config.yaml
model: "image flow-matching model"
dataset: "Sentinel-2 satellite tiles (TerraMesh)"
arch: "dit"
objective: "flow_matching"
norm: "layernorm"
head_dim: 64
layers: 8
positions: "learned"
eps: 1e-08
max_steps: 11900
warmup_steps: 590
Rows from block 3 of a small image flow-matching model, named by matrix and row number. Rows with one number belong to one neuron. Each number is 128 + 32 x the weight over its row's rms, rounded and kept within 0 to 255. All counts start at 0.
After each neuron's rows are labels from the 100 images, of 14848 (inputs lightly noised), where the neuron reaches its highest value: "colour at peak" is the nearest of a few named colours to the mean colour under the peak. Only what is clearly more common there than usual is listed. The data: Sentinel-2 satellite tiles (TerraMesh). In brackets: how many of the 100, against the usual share in percent.
# fc1: MLP up (model.blocks.3.mlp.fc1.weight, 768x128), inputs 0-127
# fc2: MLP down (model.blocks.3.mlp.fc2.weight, 128x768, transposed), outputs 0-127

fc1.737 [122 151 119 107  90  90 108 183 130 166  84 113 155  84 160 120  73 133 141  91  94 151 109 142 118  96  72 123 123 161 119  89 119  47 129 139 110 107 147  48  88 116 169 106 165 125 142 120 112 109 165 162 119  28 156 140  87 111 103 134 116 103 138 129 159 123 150 118 152  99 147 130 177 131 126 170 141 128 118 106 132 101 102 122 137 171 146 161 104 117  77 115  80 189  77 161 127 101  56 128 159 105 113 138  78 144 121 179 108  66 149 160  78 154 125 219 150 112 131 130 151 166 139 140  64 121  95 114]
fc2.737 [132 114 193 174 135 143 232 121 136  93 154 129 134 146 109 187 120 181  73 135 116 166 132 111 139 118 195 147 147 150 116 156  52 110 167 132 126 100 138 201 173 116 105 118 158 123 129 117 149 111 130 120 133 167 129 137 145 157  67 111 155 202 143  78 149 165 104  98 133 166 182 107 133 117 148 134 121 117 202 128 128  86 104 118 140 147 133 121 123 111 159 128 144 142 133 164 140 127 211 142 145 122 162 116 146 158 130  73  89 169 191 131 142 146 128  83 151  97 125 124 158 111 215 122  64 134 103 118]
colour at peak: white (100 vs 4.1)

fc1.318 [152 123 123 119 100  65 167 199 204 113 115 132 118 169 141 152  94 122 114 136 142  57 130 152 102 139 162 189 120 105  91 190 128  96 146  78  38 134 143 185 157 168 195 163 109 168 138  82 135 106 155 138 146  83 110 117 144 154 130 170 141 122 101  97 130 145  77 137 124  86 109  87 119 130 158 175  74 162  90  97  96 142 143 144  52 172 159 146 107 111 118 144 131 167 123 121 138 158  96 146 138 122 115 161  90 102 142 147 135 128 145 132 206 110 124 115 106  99 128 176 159  72  81 138 112 142 125 160]
fc2.318 [143 180 167 119 169 149 113  93 164 158 136 145 160 137  60 169 124 142  75 124 158 169 114 132 109 105 137 184 166  98 139 120 154  36 150 156 152 133 135 137  89 166 103 105 141 156  58 126 113  62 192 141 222 106 127 171 145 140 131 108 157  75 133  78 126  95  98 149 118 146  92 122 153 139 195 155 104 141 103 100 140 152  84 111 166 163 164  97 115  88 120 117 101 111 122 143 116 135 143 143 112  74 124  42 119 120 130 106  82  97 145  91 133 114 142  60 120 106 169 156 122 121 164 152 105 131 130 172]
colour at peak: grey (65 vs 26.5)

fc1.740 [ 98 186 141 115 138 146  77 102  76 140 182 172  80  78  92 127 133 124 163 106 140 131 138 126 151 186 127 137 121 164 132  97  83 130 140 160  83 115 103 130 174 116 108 109 122 168 181 141 116 148 104 135 121 171  97  52 146  80 141 117 135 156 142  64 189 131  59 122 136 154 139 159 138 103 141 122 148  98 158 188 139 127  97 168 134 143 129 120 199 142 118 116  29 101 113 121  88 165 140 112 112  57 120 178 137 115 102 135 158 151 138 128 130  81 126 136 149  73  56 102 142 139 125 191 119 119 163  82]
fc2.740 [130 120 101 129  68 171 110 141 184 120 125 130 128 166  79 153 163 120  68 115 130  97 126  88  57 123 112 156 165 112  75 184 156 135 184 166 125 132 125 118 104  97 150 117 139 146 179 131 155 193 156 151 116 104 120  78 114 140 118 140 122 180  99 159 207 130 219 131 130  80 158 119 169 104  91 219 133 101 167 103 144 172 122 132 149 142 147 175 164 124 128 131 126 123 101 131 133 136 180  92  99 103 162 131 132 183 115 120 114 122 113 184 115 154 165 147 162 143  93 148 122  85 166  95 124  79 128 190]
colour at peak: black (50 vs 17.6)

fc1.530 [121 182  74 112  92 111 134 119  79 155 116 116 110 160 140 140 110 124 183 118 120 179 110 137 152 134 116  93 116 134 104 173  91 131  73 196  94 117 114 119 112  85  83  82 124 118  88 144 118 144 119 174 180  91  84 101  61  64  64 115 158 135 142 112 171 117  87 103 150 109  57 100  86  82 116  64 142 188 127 139 152 153  96 180 112 112 125 150 125 102 149 160 129  94  90 122  70 200 135 136 156  81 100 111  87 148 100 145 122 131 173 169 180 105 145 164 139 141 132 155 137 109 138 109  93 161 167 145]
fc2.530 [110 113 111  88 155 131  42 138  69 165 123  84 168 110 154 111  87 111 127  91 158  94 185 112 125 140 102  72 113 152 138 161 114 137 149  56 113 129 121 140 116 132 116 138 149  93  97 132 144  53 153 118 143 135 129 148  89 118 105 130 161 117 159 175 114 144 146 139 197 113 134 160 125 132 173 157 118 130 129  88 121 156 143 124  96 119 119 150 133 112 118 188 134 164 124  48  95 127 142 160  64  98 152 171 129 154 125 158 126  81  49 140  94 154 145 173 159 213  91  96 130 196 107  82 145 110 121 192]
colour at peak: brown (67 vs 37.2)

fc1.678 [138 155 175 217 103 115 189 196 149 107  82 141 117 117 136  76  50 123 154 172 129 144 168 120 126 132 106 125  88 148 136 141  92  70  74 122 101 105 120 124 102 189 156 117 152 113 188 133 106 147 120 167 126  97 120 129 109 181  94  88 134  99 108 125 124 126 155 144 136 124  96 110 138 117 134  63  88 129 104 110 136 164 147 154 151 107 145 125  77 118 155 117 136 180  82 114  97 144  71  99 140 103 100 118 139 142  98 118 135  72 199  97 133 111 145 173 119 202  92 138 105  90 114 153  31 146 149 132]
fc2.678 [135 128 130 124 152 119 140 123 107 150 153 136 141 122 184  97  94 151 125 126 167 114 161 138  82 127 103 132 124 143 183 105  84 201 103 122  93 150 138 139  84 120 100 120 145 183 112  79 123 150 182 165 177 160 115 132 148 118  67 100 100  98 119 149 103  73 159 162 183 126 159 153 186  92  86 132  95 140  37 144 144  91 132 148 117  89 122 108 119 190 124  86 146 107 115 183 104 127  86 109 176 146  93 170 156  96 137 171 108 172 137 121 112 105 124  90 179 100 216  98 106 165 113 140  87  69 144  85]
colour at peak: white (49 vs 4.1); pink (34 vs 9.3)

fc1.300 [ 83 139  78 131  98 122  88 141 116 183 145 145 115 125 159 198  65 124  55 124 138 149  75  97 115 143 116 162 194 132 125 107 120 111 142 121 129 114 147  67 183 109 222 152 124 115 143 125 144 132  57 186 113 133 131 163 103 102 106 126 127 168 198 101 109 113  75 122 109 108 144 131 161 122  94  58 120 142 188 133 159  82 158 156 107 169  24 168 126 109 145 127 164 119 152 186  92 154 152 126 141 114 109 127 103 119 119 165 151 110 140 133 107 134 180 140 150 154  85 141 131 141 120 119 124  88 140 149]
fc2.300 [106 166 155  92 148 117 166 145 151 121 167 170 137 125 166  95 118 157 236 116 106 167 117 122 110 121 113 121 157 111 111  74 103 122 132 135 133  93 121 134 141 139  95 216 104 125 126 120  86 137 149  61 121 115 123 147 160 118  57 106 133 124 157 115  94  83 163 140 134 115 130 162 154 153 130 169 157  90 114 131 131 108 169 116 130 177  56 175 132 145 135 106 109 137 112 122 139 148  96 105 129 119 209 130 139 122 132 196  82 176  87  87 166 133 140 132 104 161  87 133  65 121 123 137 166 246 150 115]
colour at peak: black (41 vs 17.6)

fc1.24 [147  97 123 111 159 121 114 122 127 101 117 147 115 181 177 169 172  74 112 180 110 120 112 145 125 147 111 113  89 146 105  30 117 104 172 107 177  87 152 141 101 143 161  96 157 161 130 152 103 227 100 123  63 149 120  88 110 164 124  60 141 120 112 129 124 164 149 103 134  93 110 122 122 130 150 127  66  69 149  93 148 135 193 123 142  97 185 150 149  82 116 165  81 127 153 153  68 148 108 120 134 159 167 205 117 145 131 106 124 130 169 112 109 110  81 134  98 178 103 174 143 171  99 154  94 131 117 119]
fc2.24 [133 191 176 132 107  55  87 128 109 184  93 107 156  94 168  38 139 162 142 130 137 141 115 107 112 120  99 149 130 131 150  78 190 129 124 105 145 110 160 127 117 126  85 160 153 142 134 152 127 140 211  98  40 122 126 104 103 122 142 130 120 144 138  56 153 185 125 158 156 108 205 115 123 100 140  84 130 114  85 120 135 116 163 102 129  82 149 134 148  93 124  93 131 167 137 175 138 117  85 131 160  94 121 111 161 134 116 166 138 184 134 154 133 171 171  74 123 181 131 119  50 151  87 120 112 124 143  84]
colour at peak: black (56 vs 17.6)

fc1.405 [108 136  93 154 166  76 124 164 146 127 125 112 163 118  74 127 117 105 154  48 109 144 104 129  88  78  99  82 128 144 151 161  82 158  84 108 150  66  98 102 125  81 107  75 170 106 112 172 122  94  84 141 156  20 130 149 141 100  98  97 135 112 123 134 116  72 176 139 112  97 108 146 141  70 131 104 103 126 197 132 189 183 114 143 153 153 131 157 130 131 136 140 141 196  89 180 138 114  78  92 136 144 103  95 130 171 168 124  98  81 119  93  99 114 122 189 133 155 121 143 141 167 117 125  94 120 107  95]
fc2.405 [147 146 155 126 122 138 146 123 131 153 141 143 139 151  84 131 118 132 132 183 107 167 133 119 175 132 171 150  90 128 182 252 110 181 162  83 110 116 106 136 129 113 102 110 116 143  68 109  97  93 102 127 139 125 110  60  25 137  78 134 152  95 204 148 214 129 112 146 102 161 146 189 107  42  66 104 149  68 144 128 120 134 141 144  93 110 166 134 125 109 145 130 138 122 129 142 117 152 100 151 178 128 151 136 129 104 115  99 166 169 113 107 134 113 169 123 145 104  77 128 100 125 139 137  98 151 141 157]
colour at peak: white (50 vs 4.1); pink (41 vs 9.3)

fc1.519 [128 129 106 118 108 114 114 108 124 157 135 112 121 127 131 194  51 154  62 112 135 131  95  94 127 107  68 146  92 149 106 111 171 145 142 105 120 123 159 124  69 134  93 206 215  84  92  99  83 115  88 155  85 131 109 184 145  92 122 129 188 133 111 132  80 167 122 170 153 145  20 132 133 128 188  93 151 124 120 110 110 142 137 118 115 158  88 169  97 127 129 115 135 111 109 140 118 138 112 126 134  81 130 109 147 177  68 104 168 113 125 144  55 101 105  55 152 131 131 113 141 146 186 112 108 132 148 149]
fc2.519 [194 146 119 129 129 117  96 107 134 147 134 149 133 127 203  99 118 155 242  94 139 148 113 156 104 132 135 109 120 122 120  86 128  86 204 121 119 126 117 166 131 140 153 229  85 115 148 151  83 120 151 145 110 121 111 119 163 126 157 118 114 168 104 132  90 170 118  98 150  99 118 102 146 115 103 161  92 168 120 108 138 122 118 129 129 129  48 150 144 114 118 116 113 127 115 129 129 125  74  86 106  99 114 140 137 125 130  96 126 131  72 118 138 138 254  35 156 117 142 116  62 165  75 116 146 144 124 104]
colour at peak: pink (37 vs 9.3)

fc1.265 [162 143 145 202 171 156 116 112 128 137 174 181  95  92 113 136 139 116 103 151 152 110 145 116 140 166 150 116 116  70 134 148 109 107 173 116 151 116  65 130 176 137  99 131  80 159 118 133 156  83 121 167 153 150  99 115 106  98 171 126  79 159 115  91 147 138  60  90 118 103 171  90 166 148 117 154  84 114 124 162 158 100  85 150 172 154  89 120 160 148 118 163  82 136 119 180  98 160  68 170 124 119 134 124 164  63 116 120 126 129 184  77 105  65 100 195  97 116  92 153 116 117 108 195  86 124 184 161]
fc2.265 [115 126 255 129  99 107  87  93 104  93 106 137 113 139  73 203  96 120 164 116 186 161 137 133 161 134 131 157  93 194  92 147 136 112 159 138 123 129 131 106  42 163 185 129 159 133 141 122 103 123 139 129 132 140 132  99 159 120 160 135 127 113 111 153 208 202  72 134 100 150 115 127  67 102 112 167 129 115 170 124 124 159 205 117 113 112 150 144 133 135 144 137 138 105 138 129 126 123 135 172 166 154 142 126 104 105 129 120 109  86 152  95 121 127 108 162 166 107  66 112 136 146 129 105  31 108 127  94]
colour at peak: black (63 vs 17.6)

fc1.476 [141 176  43 136 154  81 135 112 107 141 147 149 106 128 132 177  85 120 165 139 138 105 148 156  78 108 129 115 152 151 155  66 210 135 134 115 110 104 183 167 172 182 178 121 106 121 135  97  62 146  95 148 129 121 140  82 122  89 142 137 106  99 103 163 148 166 155 140 178 105 111 163 146 143 138 166 182 125 104 118  72 131 108 101  70 132 128  91 141 143 120 189 128 131 130 128  69 116 136 187  75 103 131  72 199  89  65 121 160 135 150 170  81 107  95  96 140 140 129 175 157 108 132 165  99 156 126 119]
fc2.476 [ 85 154 152 146  99 116 146 117 114 100 173  60 111 124 168  78 132  93  21 161 146 156 127 120 177  92 119 125  98 110 145 107 113 123  96 126 142 148 149 152 131  91  76  82 110 151  90 138 120 111 139 130 123  93 130 120 128 110 125 149 158 116 169 177 122 181 112 137 167 143 121 168 180 135 118 101 151  66  67 142 121 165 143 137 118  85 225 109 143 132 132 138 124 104 139  87 117 126 146 162  99 125 172 121 137 109  93 227 159 165  99 158 125 132  61 122 107 115 167 120 214 165 164 131 163  89 135 113]
colour at peak: white (51 vs 4.1); pink (30 vs 9.3)

fc1.254 [ 38 155 144 140 100 153 109 148 118 183 134 149 118 153 137 109  59 134 109 155 156  58 120 182  78 143 166 135 174 205 140  76  90  81  69 123 109 141 178 140 125  89 157 136  99 110  96 107 154 140  96 145 146 124 125 120 129 101 121 138 146  79 119 125 143 142  99 139 191 131 206 102 152 110  56 123 130 150 157 154 171 119 203 144  95 126  84  75 159 156 156 139 121 136 127 188 115 156 151 113 126 145  83  90 168 111 158 140 141 122 141 106  94 121 152 177 139 138 156 171 133 167  94 132 100 127 179 156]
fc2.254 [  0 130 153 123 111  72 151 109 121  97 173 133 123 116 156 136 125 145 136 155 160  65 160  75 229 124 130 120  96 107 133 108 100 111  62 136 143 156 112 144 184  75 166 185 102 121  78 123 113 123 117 136 144 151 102 179 122 137 118 139 115  74 101  78 130 146 129 117  80 123 111 124 125 126 108  84 143 108 127 127 117 145  91 146 116 111  45  97 113 112 133 123 109 128 142 138 141 113 109  92 168 127 147 124 138 135 118 139 132 141 114  97 123 128  65  97 106 128  98 115  80  98 233 122 146 176 152 115]
colour at peak: brown (62 vs 37.2)

fc1.54 [129  71 186  97  89 156 111 101 128 105 137  91 151 131 185 146 128 120 117 188 103 116 136 122 154  87 136  54 153 109 135 155 143 144 182  94 204 142 170 120 149 112 116 110 107  78 153 109 110 132  64  86 133 157 131 176 149  72 144 110 131 160 113 172 105 125 136 127 138 145 154 105 123 148 114 136 142 163 131 121 203 149 134  59  84 118 143 140 146 145 163 190 195 147 134 127  85  95 119 130 139 115  89 211 143 173  81  95 134 133 114 121 150 192 119 131  98  77 137  68 151 172 140  77 161 111  98 107]
fc2.54 [117 144 128 132 166 106 153 130 157 158  98 114 125 117 109  49 180  72 128 112  98 142 133 137 111 135 102  85 145 143  88 141  86 124 137  49  28  74 109  90 113  94 123 104 175 104 152 114 143 168 166 125 121 126 132 116  80 125 147 149 146 138 105 110 127 108  75 123  70 144 152 122 131 121 176 140 103 135 148 139 132 131 133 110  97 145 128 146 142  76 128 142 126 131 150 119 153 126  92 144 133 123 158 119 127 102 133  94 140 158  94 138 198  74   0  86 107 155 134 157 130  96 173 158 131  86 125 166]
colour at peak: grey (65 vs 26.5)

fc1.196 [ 84 129  97 160 181 109 135 132 127 216 127 137 105 110 138 127 201 124 102 125 109 191 148 101 109 123 136 142 102  96 141 169 157 150 135 107 141 107 141  84 180 115 172 192  74 130 184 131 103 139 169 112 126 127 137 144  97 157 128 123  47 158 163 117 135 129  82  17  72 151 148 155  79 114 160  60  93 103  90 103 126  98 116 140 124  83  77 114 130 123 119 107 158 128 130 185 112 119 111 116 139 110 201 122 165 104  91 133 100 114 142 198 131 123 159 137 137 129 149 125  76  85 113 157 126 148 145 128]
fc2.196 [ 91 158 129 146 128 125 147 113 110 142 138 146 131 102 151 138 114 165 229 135  81 216 144 153 166 129 130 133 139 137 118 111 109 112 122 120 131 136 110 222 155 164  43 152 120 150 180 127 118 121 111 145 104 125 124 100 138 147  44 137 212 144 162 128 152 120 106  62 144 155 101 189 135 139 126 179 156 160 107 128 114  99 159 149 129 154  19 113 118 139 151 150 140 136 102 127 115 127 153 154 161 157 129 134 128 133 147 129 105 124 111  91 129 120 120 123 128 172 179 136  85 113 137 123 158 237 142 148]
colour at peak: black (37 vs 17.6)

fc1.514 [106 147 121  84 150 112 129 139 143 157  86 149 121 137 112  99  78 149 195 152 115 111 132  89 128 136 150 124 168 147  83 175 123  81  51 109 103  58  88 105 109 152 135 139 102 139 112 192 102 163 153  85  90  93  98 125 119 142  91  97 102 207 132  83 191 108 126  98 103  99  89  90 139  90 163 123  86 104  89 111 202 133 145 174 132 180 101 193  94 138 100 137 129 135 120 139  97 143 140 114 100  61 119 143  58  88 109 113 125 122 116 164 170  86 123 157 159 148 117 138 117 122 105  68  86 147 154 102]
fc2.514 [120 127 162  80 128 127 181 163 176 127 147 124 133 139  76 103 138  99 155 144 106 167 103 175 129 131 118  98  52  48  98  84 104 213 164 148  93 123 134 145  86  99 129  98 135 117 198 162 135 121 207 123 140 147 157 130 147 146  82 116 109 171 131 120  96 150 100  97 147  83 176 131 101 123 173 127 126 143 193 155 155 119 212 100 130  92 167  69 175 109 119 179 146 103 116  79 106 141  92 145 102  88 105 157 113 144 119 134 153 146 148 163 155 134 128 130 108  74 176 116 177 118  95  98 119  97 126 133]
colour at peak: grey (64 vs 26.5)

fc1.225 [135 119 104 124 140 107 142 228 180 110 131 180 138  52 158 133  94 152  86 172 129 153 114 116 105 172 133 122  83 150 105 143 121  92 119  51  49 162 170 173 143 133 124 138 132  95 118  81 153 162  98 108  80 148 117 123 136 141 119 201  82  58 132 121 158 171 121 112 161 113 154 116 128 147  96 150  69 115 109 104  86 112 165 168 168 116 144 126 181 117 138 131 104 141  97  86  61 131 142 131 152  92 102 162 132 141 102 142 145 114 151  92 201 200  97 163  93 152 118 137 125 154 123 164 118 145 127 132]
fc2.225 [114 134 150 134 106 104 137 158 146 143 160  63  97 124 112  39 137 109 175 115 164 169 170 162 123 123  97 138 124  96 135  99 144  68 131 107 178 165 145  88 116 120 169 113 146 140  80 122 106 118 215 166 117 119 175 113  91 108 117 130 165 102 147  85 140 123 144 185 118 114 181 138 146 134 193  97 148  61 104 142 130  91 127 142 143 126 156 118 170 128 129 118 127 120  83 152 189 129 130 146 181  88 129 138 126 142 114 133 146 165 182  96 176 155 135 103 112 115 174  92  67 151 166 135  49 187 107  57]
colour at peak: grey (64 vs 26.5)

fc1.345 [114 127 104  63 151 138 100  85 129 124 115 170  36 128 106  96 152 139 138 170 160  88 114 107 116 124 151  98 140 101 108 199 127 137 142 152 133 116 116 145 147 126 112 152 127  92 108 199 136 136  92 144 159 117  31 115 120  78 136 103 145 109 131  45 155  89  68 112 119 151 113  90 114 139 126 121 107 150 178 165 160 219 151 187 148 163 109 139 105 124 212 137 181 104 143  75 131 154 130 138 120  78 129 186 128 141 101 115 133 125 136  85 158 126 141 132 134 150 169  79 141 100 124 118 125 114 197 119]
fc2.345 [139 148 110 131 115 126 123 126 167 168 201 139 114 121 147 114 109  96 102 145 101 132 138 136 140 122 151  94 112 126 160 191 113 136  97  49  81 138 125  29 106  90 195 133  74 145 144 117 143 120 148 132 158 125 148 165 158 125 127 161 187 122 108 129 190  74 161 180 179 119  84 126 134  85 122  95 117 125 177 116 131 140 153 126 107 254  82 161 148 130 143 185 130 122 128 105 129 113 135 116 119 167 179 125 128 121 133 110 155 139 179 112  88 135 140 140 138 217 116 125  82 141 146  99  71 137 131 137]
colour at peak: brown (77 vs 37.2)

fc1.136 [ 95 127 117  90  81 121 135 127 186 147 168 137 124 171 142 115 152 133  90  85 165 117 100 158  73 112 157 120 108 104  61 167 167 112 149 133 134 172 118 115 109 148 165 148 167 142  54  98 166  75 163  75 127  72 104 153 142  79 129 171 137 153 116 124 157 156 126  99 165  62  99 134 185 107 119 162 116 104 155  96 101 127 161 163  74 161  98  77  73 115 150 150 163 129 140 189  74 167 163 138 152 119 164 100 134 176 125  92 188 141 128 130 147 151 143  90  95 130 100 199  94 136 101 137 107 156 171 149]
fc2.136 [143 125  98 137 131 193 134 122 138  62 118 116 121 121  61 127 121 129 107  92 113 165 166  95 120 126 108 186 142  80  52 171 125 167 148 133 116 143  96 126 140 134  63 129 155 164 117 120 120 162 106 140 126 107 118  85  74 148  97 141 164 103 125 145 147 135 143 157 135 111  96 120 147 149 149 129 146 140 131 122 116 190  90 115 174  96 146 131 124 113 137 154 114 129 110 186 101 112 217 157 107 100  95 111 101 190 102 125 109  87 128 144 118 108 146  32 162 173 150 181 143  49 114 122 157 184 130 228]
colour at peak: grey (56 vs 26.5)

fc1.586 [113 171 143 122 155 103  99 122 163 134  90 103  52 112 151 124  88 151 129 108 114 153  88 122 146 125 131 113 125 122 121 188 131  93  86 135  87 118 103  99 180 124 135 107 102 109 112 170  92 171 117 177 156 114  82 141  51 119 120  90 127 162 207  68 198  96 111 108 134 110 105 124  97  93 131  97 119 105 166 143 180 101  95 179  90 115 156 151 145 123 168 144 181 109 120 177 107 171 117 128  69  97 131 170  80 126  57 134 167 120 154 168 141 112 109 148 135 191  94 126 143 157 140 163 104 157 206 148]
fc2.586 [ 91 127 150 135 136 136 125  72 124 138 150 138 132 108 131  94  90 106 168 138 120  84 103  76 185 173 122 109 171 194 167 124  98 117  67 100  97 113 118 127 161 107 165  86  86 157  96  96 131  96 125 129  84 148 105  90 134 144 117 153 145 155 145  93 157 115 127 161 151 124 202 118  65 102  96  66 131  88  87 172 114 159 137 156  82 161 116 252 131 111 172 175 119 135 145 140 126 130 106 208  91 173 158 146 125 178 120 126 152 117 134 141 103 107 136 104 102 219 148 111 107 133 147 127 113 116 130 120]
colour at peak: black (39 vs 17.6)

fc1.327 [143 108  74 196 126 100  80 157  97 149 131 158  95 130 146 163  91 122 129 121 140  88 101  69 146 116 138 169 137 113 152 110 136 113 114 142 131 139 156 117 110  76 188  97  78 136  59 124 144 142 101 128 144 115 167 109  93  87 153 127 112 148 216 120  92 118  98 133 134  93 158  92  78 135 141 156 136 149 181 149 143 110 165 155  85 152  40 131 176 151 165 187 141 143 119 182  97 158 172 124 119  83 163  71 165  86 126 189 104  95 180 132 135 117 117 139 158 167  97 187 138 136 161 110  90 112 164 109]
fc2.327 [164 131 102 154 127 101 170 137 132 195 115 102 114 115 163 103 142 201 110 132  67  93 116 129 120 126 100  50 113 117 117 152  69 127 108 117 147  98 138 157 159  94 105 186 104 127 132  89  41 114 143  96 131 110 152 126 126 132 127 111 182  89 166 118  85  81 112 169 146  91 106 122 149 133 112 129 170 139 179 128 127  94 187  87  87 200  55 179 128 197 145 139 129 109 126 150 144 145 120 147 126 112 178 177  96 159 163 156 122 165 112 144 126 148 129 207 125 128 139  96 104  90 124 157  87 177 130 166]
colour at peak: brown (64 vs 37.2)

fc1.339 [144 152 106 118 100 108 108  88  72 120 197 139  41 147 123 123 143 122 134 112 131 153  96 132 149 180 139 101 120  93 131 171 108 115  92 144 150  97  79 157 195 120  77  95  98 128  97 174 146 148 142 153 137 159  50 153  85  77 112 123 141 131 106  53 172 119  52 121 149 130 159 132 140 123 128 152 120 132 161 161 149  84  65 186 148 163 181 137 152 123 166 124 128  85 129  97  96 183 134 112 135  85 156 139  85 158  90 132 134 159 148 200 135 118 117 175 147 121 126 152 149  84  99 142 105 122 197 112]
fc2.339 [140 131 224 110 141 124  98 101 155 116  82 148 140 152 156 187 102 180 207 168  95 122 115 128 137 132 180 144 107 206 146 168 104 176 156 137 115 142 104 122  47 110 126 166 145 127  67 134 151 150 126 139 146 135 125  95 142 121  99 133 131  49  91 107 197 152 167 159 105  84 150  66 168 173 149  95 117 198 131 125 116 138 148 103 127 174  98 210 138 134 132 178 133 128 102 142 151 129 118 119 152 164  92 138 118 113 136 127 104 125 152 184 137 137 100 107 144  87 152 110 106  96 122  92 155 178 134 129]
colour at peak: black (73 vs 17.6)

fc1.707 [ 80 132 125 117 165 114 135 121 158 114 126  99  93 116 208 137  41 137 156 129 122 126 155 147 125 122 102 103 161 125  67 191 131 132  88 127 165 165 185 145 124 118 167  92 104 109 168  85 116 165 125 162 172  99 119  92  31  78 155 123 135 115 113 110 128 165  90  96 123 125 166  91 120 164 140 138 199 162 142 112 115 129  98 137 135 154 139 113 127 122 114 130 144 126 150 125 141 153 191 132 127 129 141  98 126 128  47 175 151 120 204 138 120  92 130 189 190 174 145 100 155  62 145  85  92 130 172 140]
fc2.707 [ 47 100 124 110 133 151  93 139  92 142 108 138 130 139 150 189  99 133 148 185 100  99 173  38 104 128 143 117  98 103  67 134 165 188  92 157  98 167 116 217 113 124 107 114 113 120 196 124 157  86 128  99  96 126 132  96 119 154  86 141 123 144 102 130  67 143 109 150 113 182 170 127 138 220 132 130 119 103 135 148 138 116 166 112 166 176 159  67 128 148 130 157 127 132 165 163 133 115 140 161 125  98 139 130 104 159 106 133 160 167 106  88  96 200  70 109 182 138 174 124 130 111 113 150 112 104 134 105]
colour at peak: brown (70 vs 37.2)

fc1.550 [ 60 105 109 135  70  69 130 129 108 187 142 123 113 125 126 142 103 119 179  50 128 136 123 147  47 120 174  90 147 122  72 140  80 105 176 123 149  94 107 121 118 174 126 221 110 128 181 157 115 142 136 130 115 118 122 149  78 108  92  85 105 170 128 115  72  98 174 156 111 134 217 180 144 206 100 117 108 125  99 123 167 123  74  94  92 150  76 151 126 111 112 178 140 123  76 143 140 159 177 116 146 121 154 101 101 134 130 116 137 107 135 148 154  96 140 145 135 146 104 146 128 111 102  96  98 102 162 130]
fc2.550 [ 93 128 114 140 228  97 124 165 119 141 117 151 105 136 155 119 106 186 137  93 131  58 119 117 222 128 159  73 134 120 100 141 133 136 114 148 131  92 117 189 208 128 141 121  73  90  88 172 113  81 143 111 117 139 107 184  92 137 160 132  77 135  81  87 136 107 125  96  92 146 136 135  86 163 133  79 163 161 150 137 132 116 167 175 136 115  74 130 104  93 105 100 125 105 110 111 145 118 123 135 177 141 111 118 127  85  88  90 119 149 120  53 159 121 118 150  87 148  63 107 172  85 109 159 119 173 108 166]
colour at peak: brown (65 vs 37.2)

fc1.612 [139 138 119 123 141 119 179 101  90 114 140  80 154 125 172 140 136 135 172 152  74  95 131 114 133  83  83 158 158 181 147  27 115 189 186  76 147 141 179 130 124 203  62 105 140 109 180 117 120 144  75 166  85 163 138 127 126 141 117  90 118  83  79 197  89 163 208 129 112 184 119 110 128 110 114 141 187 156 124  94  95 181 134  70 133 138 107 127 113 142 111 111 132 126 153 131 106  88 109 135  93 186 122  93 129 136 124 146 127 143 114 129 107 126 128 130 203 100 160 133 126 115 148 134 152 129 102  95]
fc2.612 [124 149  85 132 168 120 166 134 179 125 161 141 130 122 142  73 153  86  96 149  73 165 126 151 105 127 185 144 153  98  87  92 166 162 127  89 120 129 120 179 124 114 118 116 145 132 138 121 135 159 102 139 125 117 129 107 190 129 124 112 128 106 135 118 127 152  20 139  97  47 125 117 175 150 179 164  79 142 100 137 127 117  75 119 160 225 166 133 115 131 138 149 123 129 132 212  97 134  85 158  91 157 163 125 122 132 130 161 155 121  94 172 116 116  81 132 145 124 209 162 133  94 109 184 164 159 130 190]
colour at peak: white (67 vs 4.1)

fc1.103 [117 200 105 174 129 155 146 203 123 128  63  90 167  76  93 116 152 125 134  64 102  93 122 112 103 100  80  84 172 104 135 110 129 137 105 126 126  88 112 112 136 105 144 102 125 117 151 146  98 112 108  92 124  24 149 111 185 128 154 124 128 141 102 152 155  65 148 127 161 121 116 137 167  98 123  88 138 135 107 148 122 101 102 128 152 127 127 180  94 110 109 120 146 212  38 179 101  86  99 101 122 118  87 161 119 188 165 140  88  78 119  79 103 121 129 155 155 177 139 117 109 146 131 104  82 131 101 156]
fc2.103 [123 130 152 139 201 202 155 132 191 131 137 156 130 143 116 145 130 143 156 184 102 116 140 152 200 131 171  92 123 160 131 184  83 194 124 140 148  99 127 172 138  98 114 100  23 140 154 139 139 103 134 107 167 147 128  52 104 130  84 122  80 121 129  83 186 132 101 131  61 150 150 188  76  60 103 163 145 145 147 124 126  87  91 115 115 104 144 185 102 112 127 149 136 130 129 154 158 119 158 125 153  79 172 115 130  48 121 107 136 150  82 144 126  83 139 114 131 148 126 115 104 150 145 157 102 126 136 105]
colour at peak: white (38 vs 4.1); pink (35 vs 9.3)